config = dict(
    targets=['main land cover'],
    num_classes=9,
    norm='layernorm',
    norm_position='pre',
    max_precond_dim=1024,
    one_sided=False,
    max_steps=24600,
    lr_schedule='step',
)
Rows from expert 1 of block 2, named by matrix and row number. Rows with one number belong to one neuron. Each number is 128 + 24 x the weight over its row's rms, rounded and kept within 0 to 255. All counts start at 0. Numbers have three digits each. After the name is the row's rms in percent of the matrix's.
# up: expert up (model.blocks.2.mlp.up, 8x256x512), inputs 0-127
# down: expert down (model.blocks.2.mlp.down, 8x512x256, transposed), outputs 0-127
up.143 089:127153122111100122122123131093112109097163156142132154144128134153086145082107139136130164126132125111124106185152127116098108106080125115137104127148167133143127175117096120115093140084137126160171159167114172102111110119103130114155182144116105127134111125095136111147124089132114090128105123142148093098141124088104107155139129108118123102156141109099127137091104111097152130109139
up.144 103:145141138113120165140137127131139089117126133119125147152109102157094162133165087124131122233144126142126105101121115142187118104176131148141126138119130123088117111135097160165149151154149150124139151115167141107127145110148118147157062111116113102139101119129172144137138121124129107106148115105155135148131130107088192100165121145095145175138121168126114134140084120130091141164132
up.145 097:149094133130088126108129159101155126144125140122171077129119123104134139141115143142130115086153099127147110135123081150146128118146156105159133121124135142135139114104127120126103141168087121129136142133043129158106132126146091102085145102156139161117167093157163102122096093097120142104136111139143163158131115123122105123134122125109127101117130166127091123135105140131118138141136
up.146 103:148146131126128119098124182151105120122172107124103103122133182123155113119137126165123129202119120156119163145135109134106116127128117137124139069145124141107125154154122139139136097142121138141136110130084108062153166104169140119129110086163154130106140147109149124142120149128129152166152141158060101163097142116113107156121135129147130138119167127150072100148116171157202129093129
up.147 081:107119155128152126100139116128120122094120132124185115109180133116124148130140095152129116176148104111135108097113090101200104132152143176130154090113139128113141077098150138132127088121155098146142171103158129131112094131090145113140148126116120172126100117138121104102079121091116127097118132125133098088164173107140129097098145124157104099068152113144159117124178120121167134113087
up.148 082:183093147102123127145105109156129155095121132094183140130097111083126147097130121155140114125125150120124105126107112134132113145103149112129143113156126132155126122098113129159146081133124118119136143134132144099128133119113133118102117107090103118167099118115128100128156120145143123131131155111162165179075125157031110131149101116074129150114166127118117124137144119125128141142099
up.149 102:157137125120145159131088130101136117073148109134124115116091110118094165085142140123122173153151144135154083142170108143113128166131142121133154204143137154133131166130157124115138139133129146141126095081109121122179119130082124100146123111113116114155116155134096119154114126102118075089171144127140154136082134126127133143176119131110138133118146106120146114135137135148148125136129
up.150 112:139170139142108156125112100093127164127123125111131115143116136143075143100088131091127135077139118128151104071160110090112123130103134152116160042146153105132113157137158117133106081129141135106110116119139143119087148114124122114110139131127121105140094078091131106123122154113120129154146137175141101130099149136093117161099146085115115132153146145095096122154122155135146134114125
up.151 095:156132131132132114149152125120149094090129129123135119100191111162122105137111121150141139169148125085110138139161101110194089161133114152132162113131114125099118123119134134124121124116124072161119137141102113136116155145084102141123119143106126147118156156138083138138135141105177141106132162120076104186125123095095137097053143113130093150105144128120096119142125103106118113206142
up.152 126:104104087140144130087078131116126110102168139118083133110142142130088154167150133138159165165133126138163142098107104125155132080123094162108137156130144125136128126117132093121094161127121129122129140167150141121120082109148142116095076166095155093128179084173155114123098102157139082123100107107125149147163158141151113129148122138102098110094159103133089128145140109181172133085098
up.153 113:102174146143108128114129111097157112153134171133168121131148132158119128108125112136134151042181123148131144112122086167113143134137124126149146110111102098132140079132133135146135106126154115140126149105117141120113127100107131124100091083136119138161138138146165127099115150154111137119132133119194110111143143153134102124144140107142145101093175098142128130118094129107140160112119
up.154 089:072139104138178126095122130132112130123135137166119161135143087149141145160127148098111131100176165149143122146181086138127126116145126130116139138132109127156155088161101132130131145103116157154118073154155099131126119154153105128142119101121121132145105168149150147135133116109102112121143143115131114119150159134112164145119139116153143125127123116127140148098139121152146139141091
up.155 116:128100140166129094127145134122138132089132117120145129169199152114167141120128124187116124104152160141088058145097132148144096091136107143096132156156134113082114138115111164139144145122133118109123151144102135166112102102128131074129154142099198146148098142105131128146151121125146167129132117120084112082146134119145100120128135101127160101117086118155158123164144105155129121135139
up.156 082:129117094107166154105156136110090163098110157103159136110120139156135129146146090120115179138141137159149138149146143146134152090101103144128124115135123141121121108162088093140132105133111106125147185088155152147059083110150089122154103161123099106114106121167160130097129122137118162096126109142190145159118182109133121166122111119120089135093127148123137136140135114142131147137151
up.157 084:133135134131143133113129150133099087168118096159133111095146124130121124081176123157127105129112137092126183100083107140145109109129173118167078073100134118133141139097114131155145112132113131115142111107128148090141148120106149110094128122134113109120174169090138116130136142130149117130102132094104183188125129122098114171130130136075093169148150099152164123141106130099101142093090
up.158 078:102116123096136130116136171179160117182121105117125133143132151131146107160090145111137115120142137188144136157134125087061116142151174128115147153134114155141166104109150147152157129138116121145173124100132119128082123147093125146126111088137148117106103145143093174115123094134117116134125111098138145097114065115147113175086126142148119169106101150161101125123093151090124145083144
up.159 112:168112147146132129081128156127180148142166119131093106110145130124128132104159138155123135159166131125137152140121110099158114122130122117141159148112103108124146147070111080122128141119174096124104099107132170135144157116127128137075123095117143138143124134150127102100098126148128133149143126115075118110130123121169175091120127078128098083081128139134128117153163117112120131131118
up.160 088:152099106152103142138135187085159117141116126163085123152139108143181114132134101133106135147195095116132170146127121152127158126144149126143126155094143161156164139155096126131117155130133147093159108126119151114121086109128106130133158099178132186108113164106130139108126113093148144109112150086108163125098127153091119120118131149135086124138116132115201160126146136130126121134053
up.161 095:147132112153094124150088171164093144113109129112106117066112104109143151081153123104119086137129139107144207089123167108116092108106130168167158196117134089122137135097177126113151145140092129121132141117148130122104095122120123104133151076092121129119116139132100128146141123118140133135138107083137109164120114119148140152127130138129123079141196129113093129131111105127166115115102
up.162 081:130174104099130157143137145108157091124152094109094141090097133115171146117134136124137132105128149174118080157090132102152197129134087133148128092187111113147094108127096106106138163118096142132100149109114144116172165114124143123092109118127094100099102097131143131144119102133123109089134140150214099164139104161132152155146141123171133187117095127101127146156112136138118128137123
up.163 092:165124124089110130121088154127146097152138162142112122113127134123136217140125143140153117183144112158130103107112132094157161120109149096118110100142146113149132082135081091118128135144118143125131121094165096135117125149136109090152134139121162154081125117110140129180109119112123108137127125136136121186151140090121143122146144126135141155134126136142104139132124131146145118117138
up.164 114:090106106143118113119164090121125142141100155119071148122159135129148136124131152100123095141111157135161153137104078114075136177131109104104145143136157146139136117127099108139129140117142117154121139108148119150135147144130113074124109166089059130081142129143130137142116120151165136105085112133103195106147083115145155109111122096188129172085166125107068128143164136098093114137158
up.165 093:136148140156100125144097152077108114137142134144103136117083128137074137117114139165100110162150126132153133151137115094102116109097109134135156171116130128135143159081098111135110094121146083146125119137101093165114193137158123082103109106129135141129177137151082113142114118169117163144133126120110120098131120120133147084170135106141108050125127108104139102106084112143095108091149
up.166 105:152097118132139130115095138157143130130127131098117108125135132103119120093153125138150119134111128120108101136134152116181151117103121123104162101139125103137141169148132136117164153126085157116131115125154087085126114113133170108162129120093161088131113128141135125122125127153139141118086123124173123181103098188083165105127130133178152148152073124067131112151146170155162120130125
up.167 091:171111110113161155148139131104136159123127080162116098106126119124145108111135138122145158113129113126121125124158144142155155138139129131127138120115165089124123116122143118122133149122126119129149128136118134141137157132102097112135161134122117118133155105112084135124134161103141135142099122174140149157148167085090096185127142140098157146128172102105148112146071159107166117096138
up.168 086:119130144140162129138153106127153141121109125121179150191151139170154083115111101146106111152093163121119101135170120136159147163136144128112125158146112127147142152124141108119112140084131096120133130106099093114133130087189153100115155143130132151135127128103169159133110096107150152091109131132148079152110123160106108158115131130102098166133198123092152144122112139096140089155173
up.169 102:138100098124126127108152138112157141146070106122227097096128114100165063111150099128141139130120072149115141127161136107127125106127110110125171100146127140106131142125089089136156119106108120146160129134134112161103109140087148184143084099111141129139167160141117135123114163152143103094108140166137191106165116092146123119131115117123124098129136136124097129126151124116158152144151
up.170 082:123123115130163149122141118133125136105148109151107134116081141114128140146124173125129156116129150134129090128095093081128125145152133137141149104132142132148108147123122109127135121119137115134106106127111132130142122138163153112126159139147158156122111090110081112112130124086130184171131154138127104176093140075135146140165130111108126117126105157119151125142141110134131144073095
up.171 102:128101137155143123130119129148061114143138144117156113100164130099136182119165133118166152162120142092142126108095165120166115080110128153114166097113142120117145081125124146131122096133138097137122161121171134135132132103142129116119119137143149145130154110150161084129131089084125076113131124115098153131085114127115154125092138146129128157131146120120146147080133099096093129102082
up.172 087:142141127158174132143105155120111146148132135146174132148143118124101121177115153126172116109147106086137121129126147140128149163134112149109133137111096143117113135092152116139126140119121136148120111140132143114085132109120129151145162129139162110136141082140120119151127124183134120116147112103109102141145124147102121145115146112159106129127115131113118140140132134116125178128098
up.173 071:178129128097125080098150129131133147164130100138123115163107118142135124119141142108127167124142134133102121117127119119154112150148150103122160126105153115123093126168178139121120122099142159124109162140141122144073072092143169100141135082116165126115211136138146118141141117134111129112108125138129131163144129144082090124122104094145101156086141143133125145129135109174159124126132
up.174 096:087116092184132166142137147164101128120080143131115093089142115089177085142152118086146130083144141126114094088145075105140134129157149137149116167125151136126131110128145097099152120149131137111121145116149098089133115117085132111110158114139097086132165143149102119145105159095103160102118109128135133113149096114139128128104137118134147148133189115127146105136145143147130129095137
up.175 095:130151103141136134152155130148170136113111182087175119133124166194133106112125158108102125093116164131108103111151125150113153061109142129137123109193077144179137152137155151104129104128142139122110135094133117103121092166108129165096116088115151154115062135092100151124119128081145117128143134161126130143086123147110108153171104129112123104116142177142144149144097151126102149129184
up.176 088:070108141143108125128124101192115135122125125139152105152109128094138147124064144124154105155126094146177120160124154121154127049119129097127137106136133120134136150146157118182143157163096089140138150116138117114146154120099148150115137120126126131092138102101128123123105097134125095137098068116126171155088149107070127129118127180099111147140133125157162124121150176148152131120137
up.177 104:156130143154104102163145160106153135157111105117103134138145124127160121150118131134126133209146128148116080126124118135107136089106117132135139139102122117099124153186114130095128119130135141133161113118140105125130157171193110144145136097127132139121143117160127146116125120093117120124145127148073090095092131103077123131137118148127126102125082107118092126106136098086162113121154
up.178 106:142130100091149115110123127129100159122163139088142133185131124151073124153149112145109183144120134155116151126137108143169141094110075124135123172146133090088101143129108140113122171118124224125122129111147136107136136136159121123137141128138139112155120149118132129159121153157119119132120080179151114127167150173122099093162131131124086177141170125120084171153159154138167115107106
up.179 101:117126137111128112087141144104111112126097136105118142183141057136142132134189120142112161104138115147106100157107120125144121126143131141101134177162118161144135132142111117098131144146096160142091102125129107166120086146158105102143115094111116137095134162117086140135152116116142109143129154156159112102170125111107104141156120108152162139130137109132124127113090152148100115153102
up.180 100:118171114149131095171115096133099140102123121139090137089133146080150098088133129117118108158126110128117163100141135120111155179137179108124177161144156118139166131145106149159143119129143110151125132136125080128107140082149178123138136116129089127111099107134092153134132116156124128099102131089128186128139114150197129119107139082111140185154154112129097104129123098124088144116108
up.181 105:137161143133105109134158192139131125129146130098095088129153128103126135085117151132144170119117130117090123122067156117170108144166153097147130117099082102156110121149108142137139114054120153122126128111149115152112113114140138099118140159132158154153135099105136157110146108097121130138112128124143175160163133132104105147139130137143151135157117150119162102099144120160107149163152
up.182 100:161121137115138135139119136168114104122083127113169127152122185118108105120125126129142145157110115141143135147103146120195100034131116137096109119110122126128085156093156144121099127120123124105149113154122181136151139147107127140152150144141122134128157110136137118100125152126106125080118141146145089144171139105084151146119116101104124134135133109108140121125163190111102116115111
up.183 099:172143136094144142110070092147122092154147123121098128141122139120118107130094108098111116095144106085142125126120137141095116087108139096135118089163089124153156132120089136110127122110144120150121083104104159155153129090093142119151126147138142144144131111130172111109124131100147149141175133117122098127117141110126157109107111155116182164145134141130127080136124113173157121094169
up.184 110:154106125139087137098077101106174119117127109104125151084103170143129149132140114106127104069115102156110095146124137113109113105138077142113118109151100117123130117120162153163136109133124157139090131130144127130101108155080126151170125092129176119124129154186158141124117130137134110148109115120099166116122112112147045170123124135115113086099132120124096102137136140164126129095154
up.185 107:179138152135136120111134113140103082084171145137075139089141145115132144140108131118133100142111126136141094124098154144153116121120153130141098169123146137113103113104147131097139155152121163129115129113143124103121113130120123137210085184111137113152130131093134095141110101136106125144118107094131075201111148149157150138147116139132122158135166119108106140117118109115137103112143
up.186 093:105124123126141118131089161104125125120128113175128110121112130107109103160085146122147100130155108088123135134121133099031129110136117152128161127099147123106135105107179110138143148117149110109127107126129144134104156129144134108197139114125114147134141139099095136134120092125136121140105131152123137154132114112146180167170148140124146148114120089100148118138128123131131116112110
up.187 085:096130148147112100127123123123145133113117128152137143149111153099129127112134150137117110056146107126105106104109138131120127107124148122105140113127143142124145068130180124118122118194132172101105176126103125121136118182061124153129115123157090094101123113140167132093143124122131098133121160148165105161119131105155141126132108135121150144174073141143140112153165156132102138108117
up.188 084:112095121093132123118120118136127135116160124136157156100067107165146142147136161125109137157143143117148097102147078144140150140100123136123131143157099116139110136114141171145144169117142119121155149111133124140149133086103130126128109100136063118098101142073132129119115094149128116127131165142155133156135121161139150147130127113112142167144131123145116133119112143154108150111126
up.189 081:126139106115112103127150108157126125183112208104146119122130116136127157131138137080091100195100125118075161150177137113153113129137117127103133116142130131150129125110139136138146090080136125155115132132175125160103161113077138145113108112132161137116134115116118125088125151105145105149112148150124108112097081116114165123115146111143164127101161131159129162152112146121089125088128
up.190 113:115139125125153126165111108105164115112123141144158137152176121123140101153108123146145081148152129113097129097127102148140144142122093129125123193106142094116137134124091162126142150098125128112138104154113122131111152145076111133135118135132123113176133109115135125112174110100080122092162140154156209165161140129142176169120128116153134116090133110128142142137128107152063100115128
up.191 084:121121156133121171127153140109148109108118153137116118141120119123086131140123133126131139131154094173092142116145151132146142123157131139143143137127106149135129144107117142093124133086130099144144117172134105103087135157136099115147118144060149119159067114125151135143146090104114132132136143099127098175077149085117111118106140135125128127125113138132058138129163100090091117145133
up.192 092:165129130113129145127089141154131084119115144104105134150117131092153153128127124139156122170120130153140171176115143090126135164122142112112104193068147110121135164156138152122131132130147154138170091149115111127124153086103135110102147096105153137149128139127092139103111097096092109129136094184116166125123079118112108165135124157095158102144142106142142117123147162158090138132112
up.193 091:100116136131120127110142107122117063119135114132185145131107088148145145138122120094126126125133088132157149164137129097080125137152115124129119171153129128106083086187144099128138125123131110152134152144078130097143045141118111106144146141115135105153100113136090156130117095092150108122092124128139097126131114113035148132132114134086152126134149107120112117102139147102109079117130
up.194 097:166128129156138117154155138131171145101079116149099110134127071077127155108129109109105137127100110123175169096160109135111109125127118134110131176128146130097095121150135104125126090124132139132134166152154092142158123137114148117117144124094088120095108148109148143099150133104121104109114135158099159136089144118104093108123132066130112164127114144143135130160172177091168130146098
down.143 094:154175128086163133115118181122071103094139116132142105152131154121131133135103121147083104134165141171111132159142147125109136104115175134106114137072133131115136133171123097117166127128142147117142090075117114121149128133178133121096128132123088115103122123117089157138131134118118141172089109119177097129082148121130062167138118116165085098136140137152109137105119148088127136098135
down.144 102:148102092138127115127166097106146137141129122152147170111107138153131074127128141119157101119143148097107065154110114131139124139091143126121097124135114091092099138108091156145115149131164123081122187123129152133123131169120120135161126136115127187128118134122160179139107112138133150131133127101145110113160117153121117129135102140089132107110102130122085166155159142136124095156124
down.145 122:053116068119147136107123130176157113075126170149082133122145092135117091140130149121109107114149131151107126194141161120162162108147132138128099150102147145142107167077114126169112156099153127142106140122134110150137168105127138083162123110126155155124104129126157151128120086108105128111146126150076134171108131158117137163114120183153132117130086145121101114101123121120168124137132
down.146 097:145142148152126143132100141147161090088133069177132111127151152152143111164130119140124098149139121150126120062101117101088127125116147125161116142145110145125146125092157120098141110151148106121123136127103127143134133172101091111127075120159120127138113119123177146152163145119124114087142129149111095106085143142099101133100114152137090111146111154145118120121139088137149143128156
down.147 082:092085114132103155103156139140086140126160128090174108149125154164106085137079099108126110143147101151143136107165165136155141134141149090131099092136120141124101119166146148170139099118127125108121114105078096144130157136126104134118116137075142136170109131147138101124086162112152168154067132166136158152089126065127155143118116137101138086136134150144110137133124108112122143130137
down.148 098:147161122176136181137119115143135115139123131106103129136140115167171147148149172113135168163144135153155160154129168086140130122153136117162093086120106131153179152085180093147155105123135093165127078125119138139113170139108167122152164133102139143147159135148093117143164097136121103115127119095123138160123132174150119145145132118116139138130125091107099123093126159178126137112122
down.149 096:173102115125117115140139072166098156118101113086118108138163147100072174144138139121072190108158111111086116128203103155090108140126129144127123148103124138124115094130090085098111144125111137119147105129090114110119048106108144109150149149109118136119107130171118100138123151122096120144112151120121138163105135099211116138121147103144128100135133167146138092143131110122142142092126
down.150 112:114159119115147140121109143127156150151130079082122123150153108147170127117138106130127114080095129136126148188151162137063169106135115095132091114150097126102146101095115093068130111144136130110107125136139090066152119125125116124132121131131146123108117137127153087129134135138121129168123123128158181139114133165142184133147114128083142154110152126105097121140129130144112152132117
down.151 113:120144150085133160140146084107108129137147135143081157124183116136137076125141144117085112135135145138105152150127094132131135173121166132141126149144124122151112151085120130123150142107096121146142123117117120158087124099103155167123070146136150127152089146149149134116152127208134132157134138131099092183123134116188183147187130114141138117127112139102091130115153139131081114148126
down.152 119:122133124146138112152118158128143127088118138138055086146141136123143115139165138098112129109146126159110132098151142157125079112107156142100098122107106139144104107069127092111114183138102118128104138126068128155133151108132176110082119127137087138155094112098148162124142080080145105153165125098171119092129113158137098159131115123101147122144083154151143134127144130155126116134120
down.153 107:136140140118168111055142105118128122169137143138056136154135128126172096113098163134105129127111138129112104091140155149172132102114089151098104112090103151137110140162158178153145145132156155119125114149087124089115146131131163098139130145130170130125152135173126142109094134104090119129171150155081141099134127162110115171094140120097105135150132144115149125117148132119129116142145
down.154 087:106112113094125124101122128199133151163135109094100130106177141114110145119130111126117091077105128101124079121103174140114169160165139125126119157092120122127128111107107083128119139126103152116098157146102131115139090159154108114138101117110120136123146101100138116173112113113110131146130128137165151094147107146131085135124120132134120141120138180124114101122157117094132132168140
down.155 111:140129132140105105091108149134108155146091121139160097104172136144105083135144114131149151077138149159114119121179142107112157125100146138161135118097108128127143105146133139133100127099109117114128146124137152124132150131120133121127152116107062145086082125149140140140139116122159116178136124137136164134121134169053131107125130132121117170152124168125151103115114120156113127151142
down.156 088:086122142133106149116148141117174135132137155098106121162146074195163089146108136131134144146162100165129159106086135161135160151092147123128108152131163153176101108127106097154119127139173155146132152108130145154166154120137133129135175151120154136120104171157126142128139139126154152114144143169153145175141104160104140145107116116139152162116162108160126130128112121129173138146129
down.157 090:083090106065118151123115136166163123123137170110060111135100134139119122134139158135133102138116128111130108150126132116148180169097158121136102164184123092138126174140099098173113129147087113127086155132135139143155115151072129135100109144163141145127143133120133093146129152110136089164132131144132154102128129157145147101137122128118157202109171152128153133118145147115138140134146
down.158 087:118132113111131137127118128122146157130128117162134095130097092137137147110129133118124105108146115147071165120107131119138135116113088100131141227131142125160119153143147156115110132131133159146126139137182115139083097193114120117090093117139148146118158110126109115124147094168142125118165155162176140187129136152162124156123092125122159140146162143146122143109136156132145140176111
down.159 118:142095145114119137133093137115129107127125133116043133115108080130127115132130119120123164147144129099176079156153112143123121102099120145119144084131144120092129104108144120150121155140133160133177158110148129084100141128171128121147123161124129126128140137152142128110155097137163104089141093158081142102162141121128109138079115138106124111124125115137101138122120139133135105128116
down.160 093:125125124144131151115141111103058092118132129097180111102125149117135108145116126123124145130139130158169111094145163126091112120162060137186137167156099150163132100137161093109146193129114116102150115111183135094152118110116101168110111131131127065163124123140113143113129102123098120115133121140078117145122126152150114154066142120099188162124081114127141150141119084141119128153120
down.161 096:146157134090105128149088110117060093157148110131124130133115110100134111150168114138141168181081139080110089158122101144157098109123109154096110119122106146147128126124152118115142144088084136122143146126091122090147082133119117117124148150124131108118155133118120141128129144134121126160149144141083138140093142080136097131111112158083147080148158128062125145155153117142171120151130
down.162 087:139123135123139123121112141133164101112141122146136170100099139146164103150116121143125101132150095091118108136143106146116112067117165116118132203129118136116128151116141131128150115149132178166107150134162100076088147183087090144106143137172168146152176122139123172148134130138112091121126098129177124111167149132133129127141122098098137104121148117136128140123106129126135111172105
down.163 093:128104132122113107082126109145163127105123099122135112115105113134098158137110141155097104105124108117147155093105078114124106096135110137116118145117121128127110146139180125125108100161173107126111100128139124167105094171131108148101109118144112121106135138116137152108088112119099127144134122111159145080128112139150134136156118141086131128125143157128162107137115034099085121141117
down.164 108:148124120131147108124149133144087103134150128159096150092113152121157130154190126129120120202155098134098114098179115127156125100130098113105132141107141121132128108157125119134135107086139113154133103110134156087129139129121137149096149077142129136119132134146065122122173142099130135111139112135074169121106135098127106134161138133100118067120116170106160141137138134117137163142128
down.165 094:139097096113132118104092152122144131161118110160133156131078135119111100128144155146163136120156105127136104124184153134090132150129115114136142139143127115134125157086139099102139103157141116131126115119132133144120163122087099126114133128107160149141084113130137125141119124184112124105163163128103129071127120081174099138115143139148143145116084135106092123145133114139149136142161
down.166 111:078130139132117150141162104147113093121101108108136096111097154126181185134127121127134127150148103127163151123129117129124120092159122126136153085121081130126144102115110139105112112103124166162120088134166158115138136129142166137128148119137134144123158100099125087157117109095118176144120119155119123126140154119145171150116120170096140140115129152094134129117128110105154153169162
down.167 110:105123086137130147102089124146122137124126161093103144116157112142078118110140128119104139177142123108093163106145162130188192182153110146149101149091135123143132127095154127105119121136166125099145073092123112134088157101172148125138111102146150138080116125156110124135127109148096102097194108149123174143121134101141148155166145157138148129108131144095137149093155108117185116134126
down.168 095:113095084129146078085134128133077108128128123116153123110101113175122068113151141108114138107110118146125176188098177126079157102130071132113099166136124151128151154120180091112136098077106118122160180137151155079131150140129111095158130122142097144152111149148111141122122141080128180182122125121181147167140116105093160093089103127120172113079152105131082120100148127094138109109103
down.169 104:091124112140118133106139123084134137157134182138083163146134163149150141136105117130106125094109109191138104199128140132093173155147125092132125105113133115106131148105123227146154090135104139148105150118137157138167087104133119104121139148142157132126132139129146109126128136112146152129119131123093142139095140079130087129117124096088146072110126122085102130133134162148150103096122
down.170 092:187154128116154151128153117131169137146141140117101093096127144143116099121143064148123161095133162147143123157134111114185134152126162125117127174115133137106149103175178077113116079141113073130124096115144127142161149143129157175164116130119118114113117117121096104124090092130145132125135138125120109121128136140132080138127116125089130121120164143096121091119117150118171099104142
down.171 096:156116103094133158086114108197105159118109094154148126111143124089113126144121128147142143106155142149177104140132150181090115142149075126140098169136124107143128129092093101118128123143121134108124084132103161151097116171136160153161125081127090119137185152105138172138114153111142115117096153115112092134166145076118105125127117159098170120092106118141127123125149121168117135116162
down.172 100:120143126148129133131095158137128125157109106122115129105150143156144139122117105106136128178117136095072108164129123127178147105120076109149171068142130136132154053177119105121133122154152108116126135128175122088176128126124104131109133121115063114081111098146134119132135129110104136116129147122110119099123132121153075159162125112145142086141114132145145069147125146151155154119118
down.173 075:145122088112146149136175149126177113101169132120091164101137106129147121144164136080142154136147085152118120105180114139063183152124180131098113132120107135137111139135108103100159159114183119140127143110171164112126120091121141113159126130126105102106130129178094132117131111136140140094109137101118067176124151140110185120135127140144069123127112084121161144130109100142137117131150
down.174 097:136077119144131142097129105156100101126149090108132169137123116144133157108104155115123103133107115115141117101116117134117130146129156130143071110200174132150140142073139128147144132114151131124154153116107159112129150101127098129145090118132163129074135093152120124134160167103128125190064130124119140163173122106147143123113112118141151127142126093123169135141132126083093160109119
down.175 097:100149129116143087117128197104130134136126136118153150131089101140133137137104126133121107120135106132151126138146160131113124130148159123148114088087121144057089128107076148119110172160153139093098106094095152137119126147148165104143169145136080123120158162159119144126139148139106095145101174129118143165162118139087106070143130094136141166139139134157100147103147097114139140067150
down.176 098:115138127132119139118125130146133140113102132073154127146135145122081108138134092135143119160110137110103141107174143128108155097118096130150094176200140131145103099114112073111110087111128119116119110142144123154105111178186082129110105092101150185084107107161134154111140138130107158125134126123128117171142138101144121113111125134116166116135147080157142086108147136144102157128115
down.177 103:144160100173155100126135134135112137116143126139151142128165093144157075126152115110128091118125147118118123148117098156101078140127135149129155077129103117111124164033116129141144177146106144105133136134060143128124090097115128147178103169143113086135122157114129119090134139167126141147136126162130155135129123151154169129145139105156131114156121136148102135111126138166136112100097
down.178 116:101098133113137115133200122125126139096164161105080134137167100120149120123136125114110104068146144140121126137153166165069187066098109145113138090076148120100128119135118102112128169116113126118114155119171107136115130123174087173135159160104105160155098150152137172105164151135140127134118118135104116086151135118166057100133113111122127136089102117119124145152144065119161112140128
down.179 094:115144131125111122116129134090182117101153143097142128124150159097121131123144124142129060127126141075128091144125124122064131115100123147141147132122152125104140099145148156154132136113149181144159174131153109168153151154109094148143117109113130113107129126136175132154131171126095149110086126119139101138187155091134126116093130146136097150129117148135139083131151068121132110142128
down.180 101:134098128158129177160133130110110118152112100150081132124155137124162138123132109139145153176102079155131137148127103113110173141108116119137148154152153121152137186102126140070090125157128116149108107144095130141185158167126101152099121159133156115131152142122101140131130113143143160119147146147146179105134138146085141138127140128175145080156141110079131163118138154118111173163116
down.181 104:053103114148132145105122137159120138103109084130129154099165094127107185129145187111116146124132084152136152107107155115124145144106145134139141148091129124133140152167089093113092111126123087100159139163121167125066096080158116144139138084110130123131089091149124122153132141131134115130140115101130115138128151154102112098125166150134090104145074099125093100115140121104146177132125
down.182 106:157123102103135158074112113160171114149120146131132126115112139147149109136146150114127168079129145099136110139107101142172124084118105146138131112124134128127147158115134188123111142124150117131095136098147129097146139163120141147143098124121139108149136127108119118146107143113133134121098171142118154152106128128132077129135135169145125136118122096135140108101113110111092154174104
down.183 093:160121122094145145136110165113159108126116160102106154114131109139084096135142130106140105123154123092150126124120109125187073151174112125110134118135143129083094140087119168177149123116159077104083160127135151111097149135155124125129128083135121133103148114149118135114109123138134119105182134106102160111095093117118130119117132130105133173137126129129144165125122134165150128135115
down.184 107:085089127105132160096123138169123114142117145095091092135127172097110135098077124064216058196108125131084088123141098125118149097156134126117137094081140143150124148092102115136146104172152108181108074139109126103128127134116103156138113129102125108142137162138172153142132152133127140118121144120106128159109157115131131086131111137126153163129095157156139130141137121133151080158137
down.185 114:162153130122114118131153146103135103141120104114090129126157144136100133135126142117140099134117129146123135165133167124140125098143147119139115089110150117120151172108118144121101105159098158114116147141161160060119151175137131157103118113126119142109117112109107125129119109130125129149124112121166151061146125151111148117145119111109117109145127149100102142148162165139124130134174
down.186 097:142130076118153150141131128156122124115155103108147112137081110131186114120173134156133111164137143131122125114040090155142147131108115137131163164134111136125136121148097183153136085133121096076077161134073136109141100160101133148095129092114119108104089096115126118105134087131131161178102137129166126107129120118070134140098163136079102126161196109127122115117144141103162153172161
down.187 093:113143115115142116099140087172173100156136133128111125118106151113133098115103112134149115090118136155159159110120108155127077111165150116099180080078113137109134128087121127107166107105131141136129113124148138104132116065159154124087131193119142130135106132140084140140150111117124155162088078134171115143108115099111120132136111145130117067136163106138150112125111094133164130126129
down.188 096:123122141128128090126131103120129132115118159073060119103125141150139099143082151133104158095104161129110156156094136126135123132166153144140116140107165160100143128149131171107107093100117116144153153104095143147148145147115093130098144135101155078145141124089119091128139112138117147139126115132127131132104133145113107119118106090121103092166178154065174142117146116107173121174145
down.189 090:072117109102113141137118081107147131135124094141144091150117152144150073140071198136118124148108123136134118138150092110096114121140121158152104139092124161155155128096144175120114105109144182114087150130125147125155106138161118108112152144134149126137113141186110164151107132127112151164139156139109108108189147102111165144119134145174129129154124103116146141105126107171124133122115
down.190 112:167103081097145090124159086125145156131119120126132107104148118109107122121126120111138132085165126141116110163175080089146120115127125142115130138103110138125122170107131164111104093139148115106122078127121091173126140093145150134155179177072112101139127115101142099104153138130102113181134120127109137116123166139133156122072130104167129152103140116090127110134142102107131127159129
down.191 090:128121111128167130119144148139102138084118112101132124141111113113131146088137119133163139170119141195111148142148123123070143107125145140126149130060111126103150141108176119092097073158111074144152138122140139096134161123114150176124156133124100159127086131144127131172171120145133124138164113146111109110100109175128108130091109127139133157139113184144126144114129109151124151179150
down.192 094:127131147088142133173148118124131149126127110130145130114112120109095169160089104151146141081123165155147173139122154134165129136136131128113103154067121125140146142179111128135129128151148108104128132145108099145102077132106132078139158110093138126133133125143106117161097100136137106104119124120198141137116118132134132135127141111133156163136133156125089127141088104108095140129127
down.193 092:096150146105134133136159144092104155119140102145138119142116123081123083117103104126137158112104127129119152119114161145109075127164135114149120114121147134096144160149087139189142137136108144113117145132118132124119131103148094125152138113083134126074109126145157126091134147132124148138116133107141133109138120100126151123098116113097159095115126090116136130150116129109138125090154
down.194 087:128113098139161116150113134105096161125111069176109135124139092151128190125106161140162119144116149162145131173132125138129146151117133107132127160102143115124113103145165107096163098084159111111151135082122121124119175162100131097115145145114102150116153091141088135129101130094093085132111105127124159120113152079114173127115150146106116107130119152130147130085101128104152132103108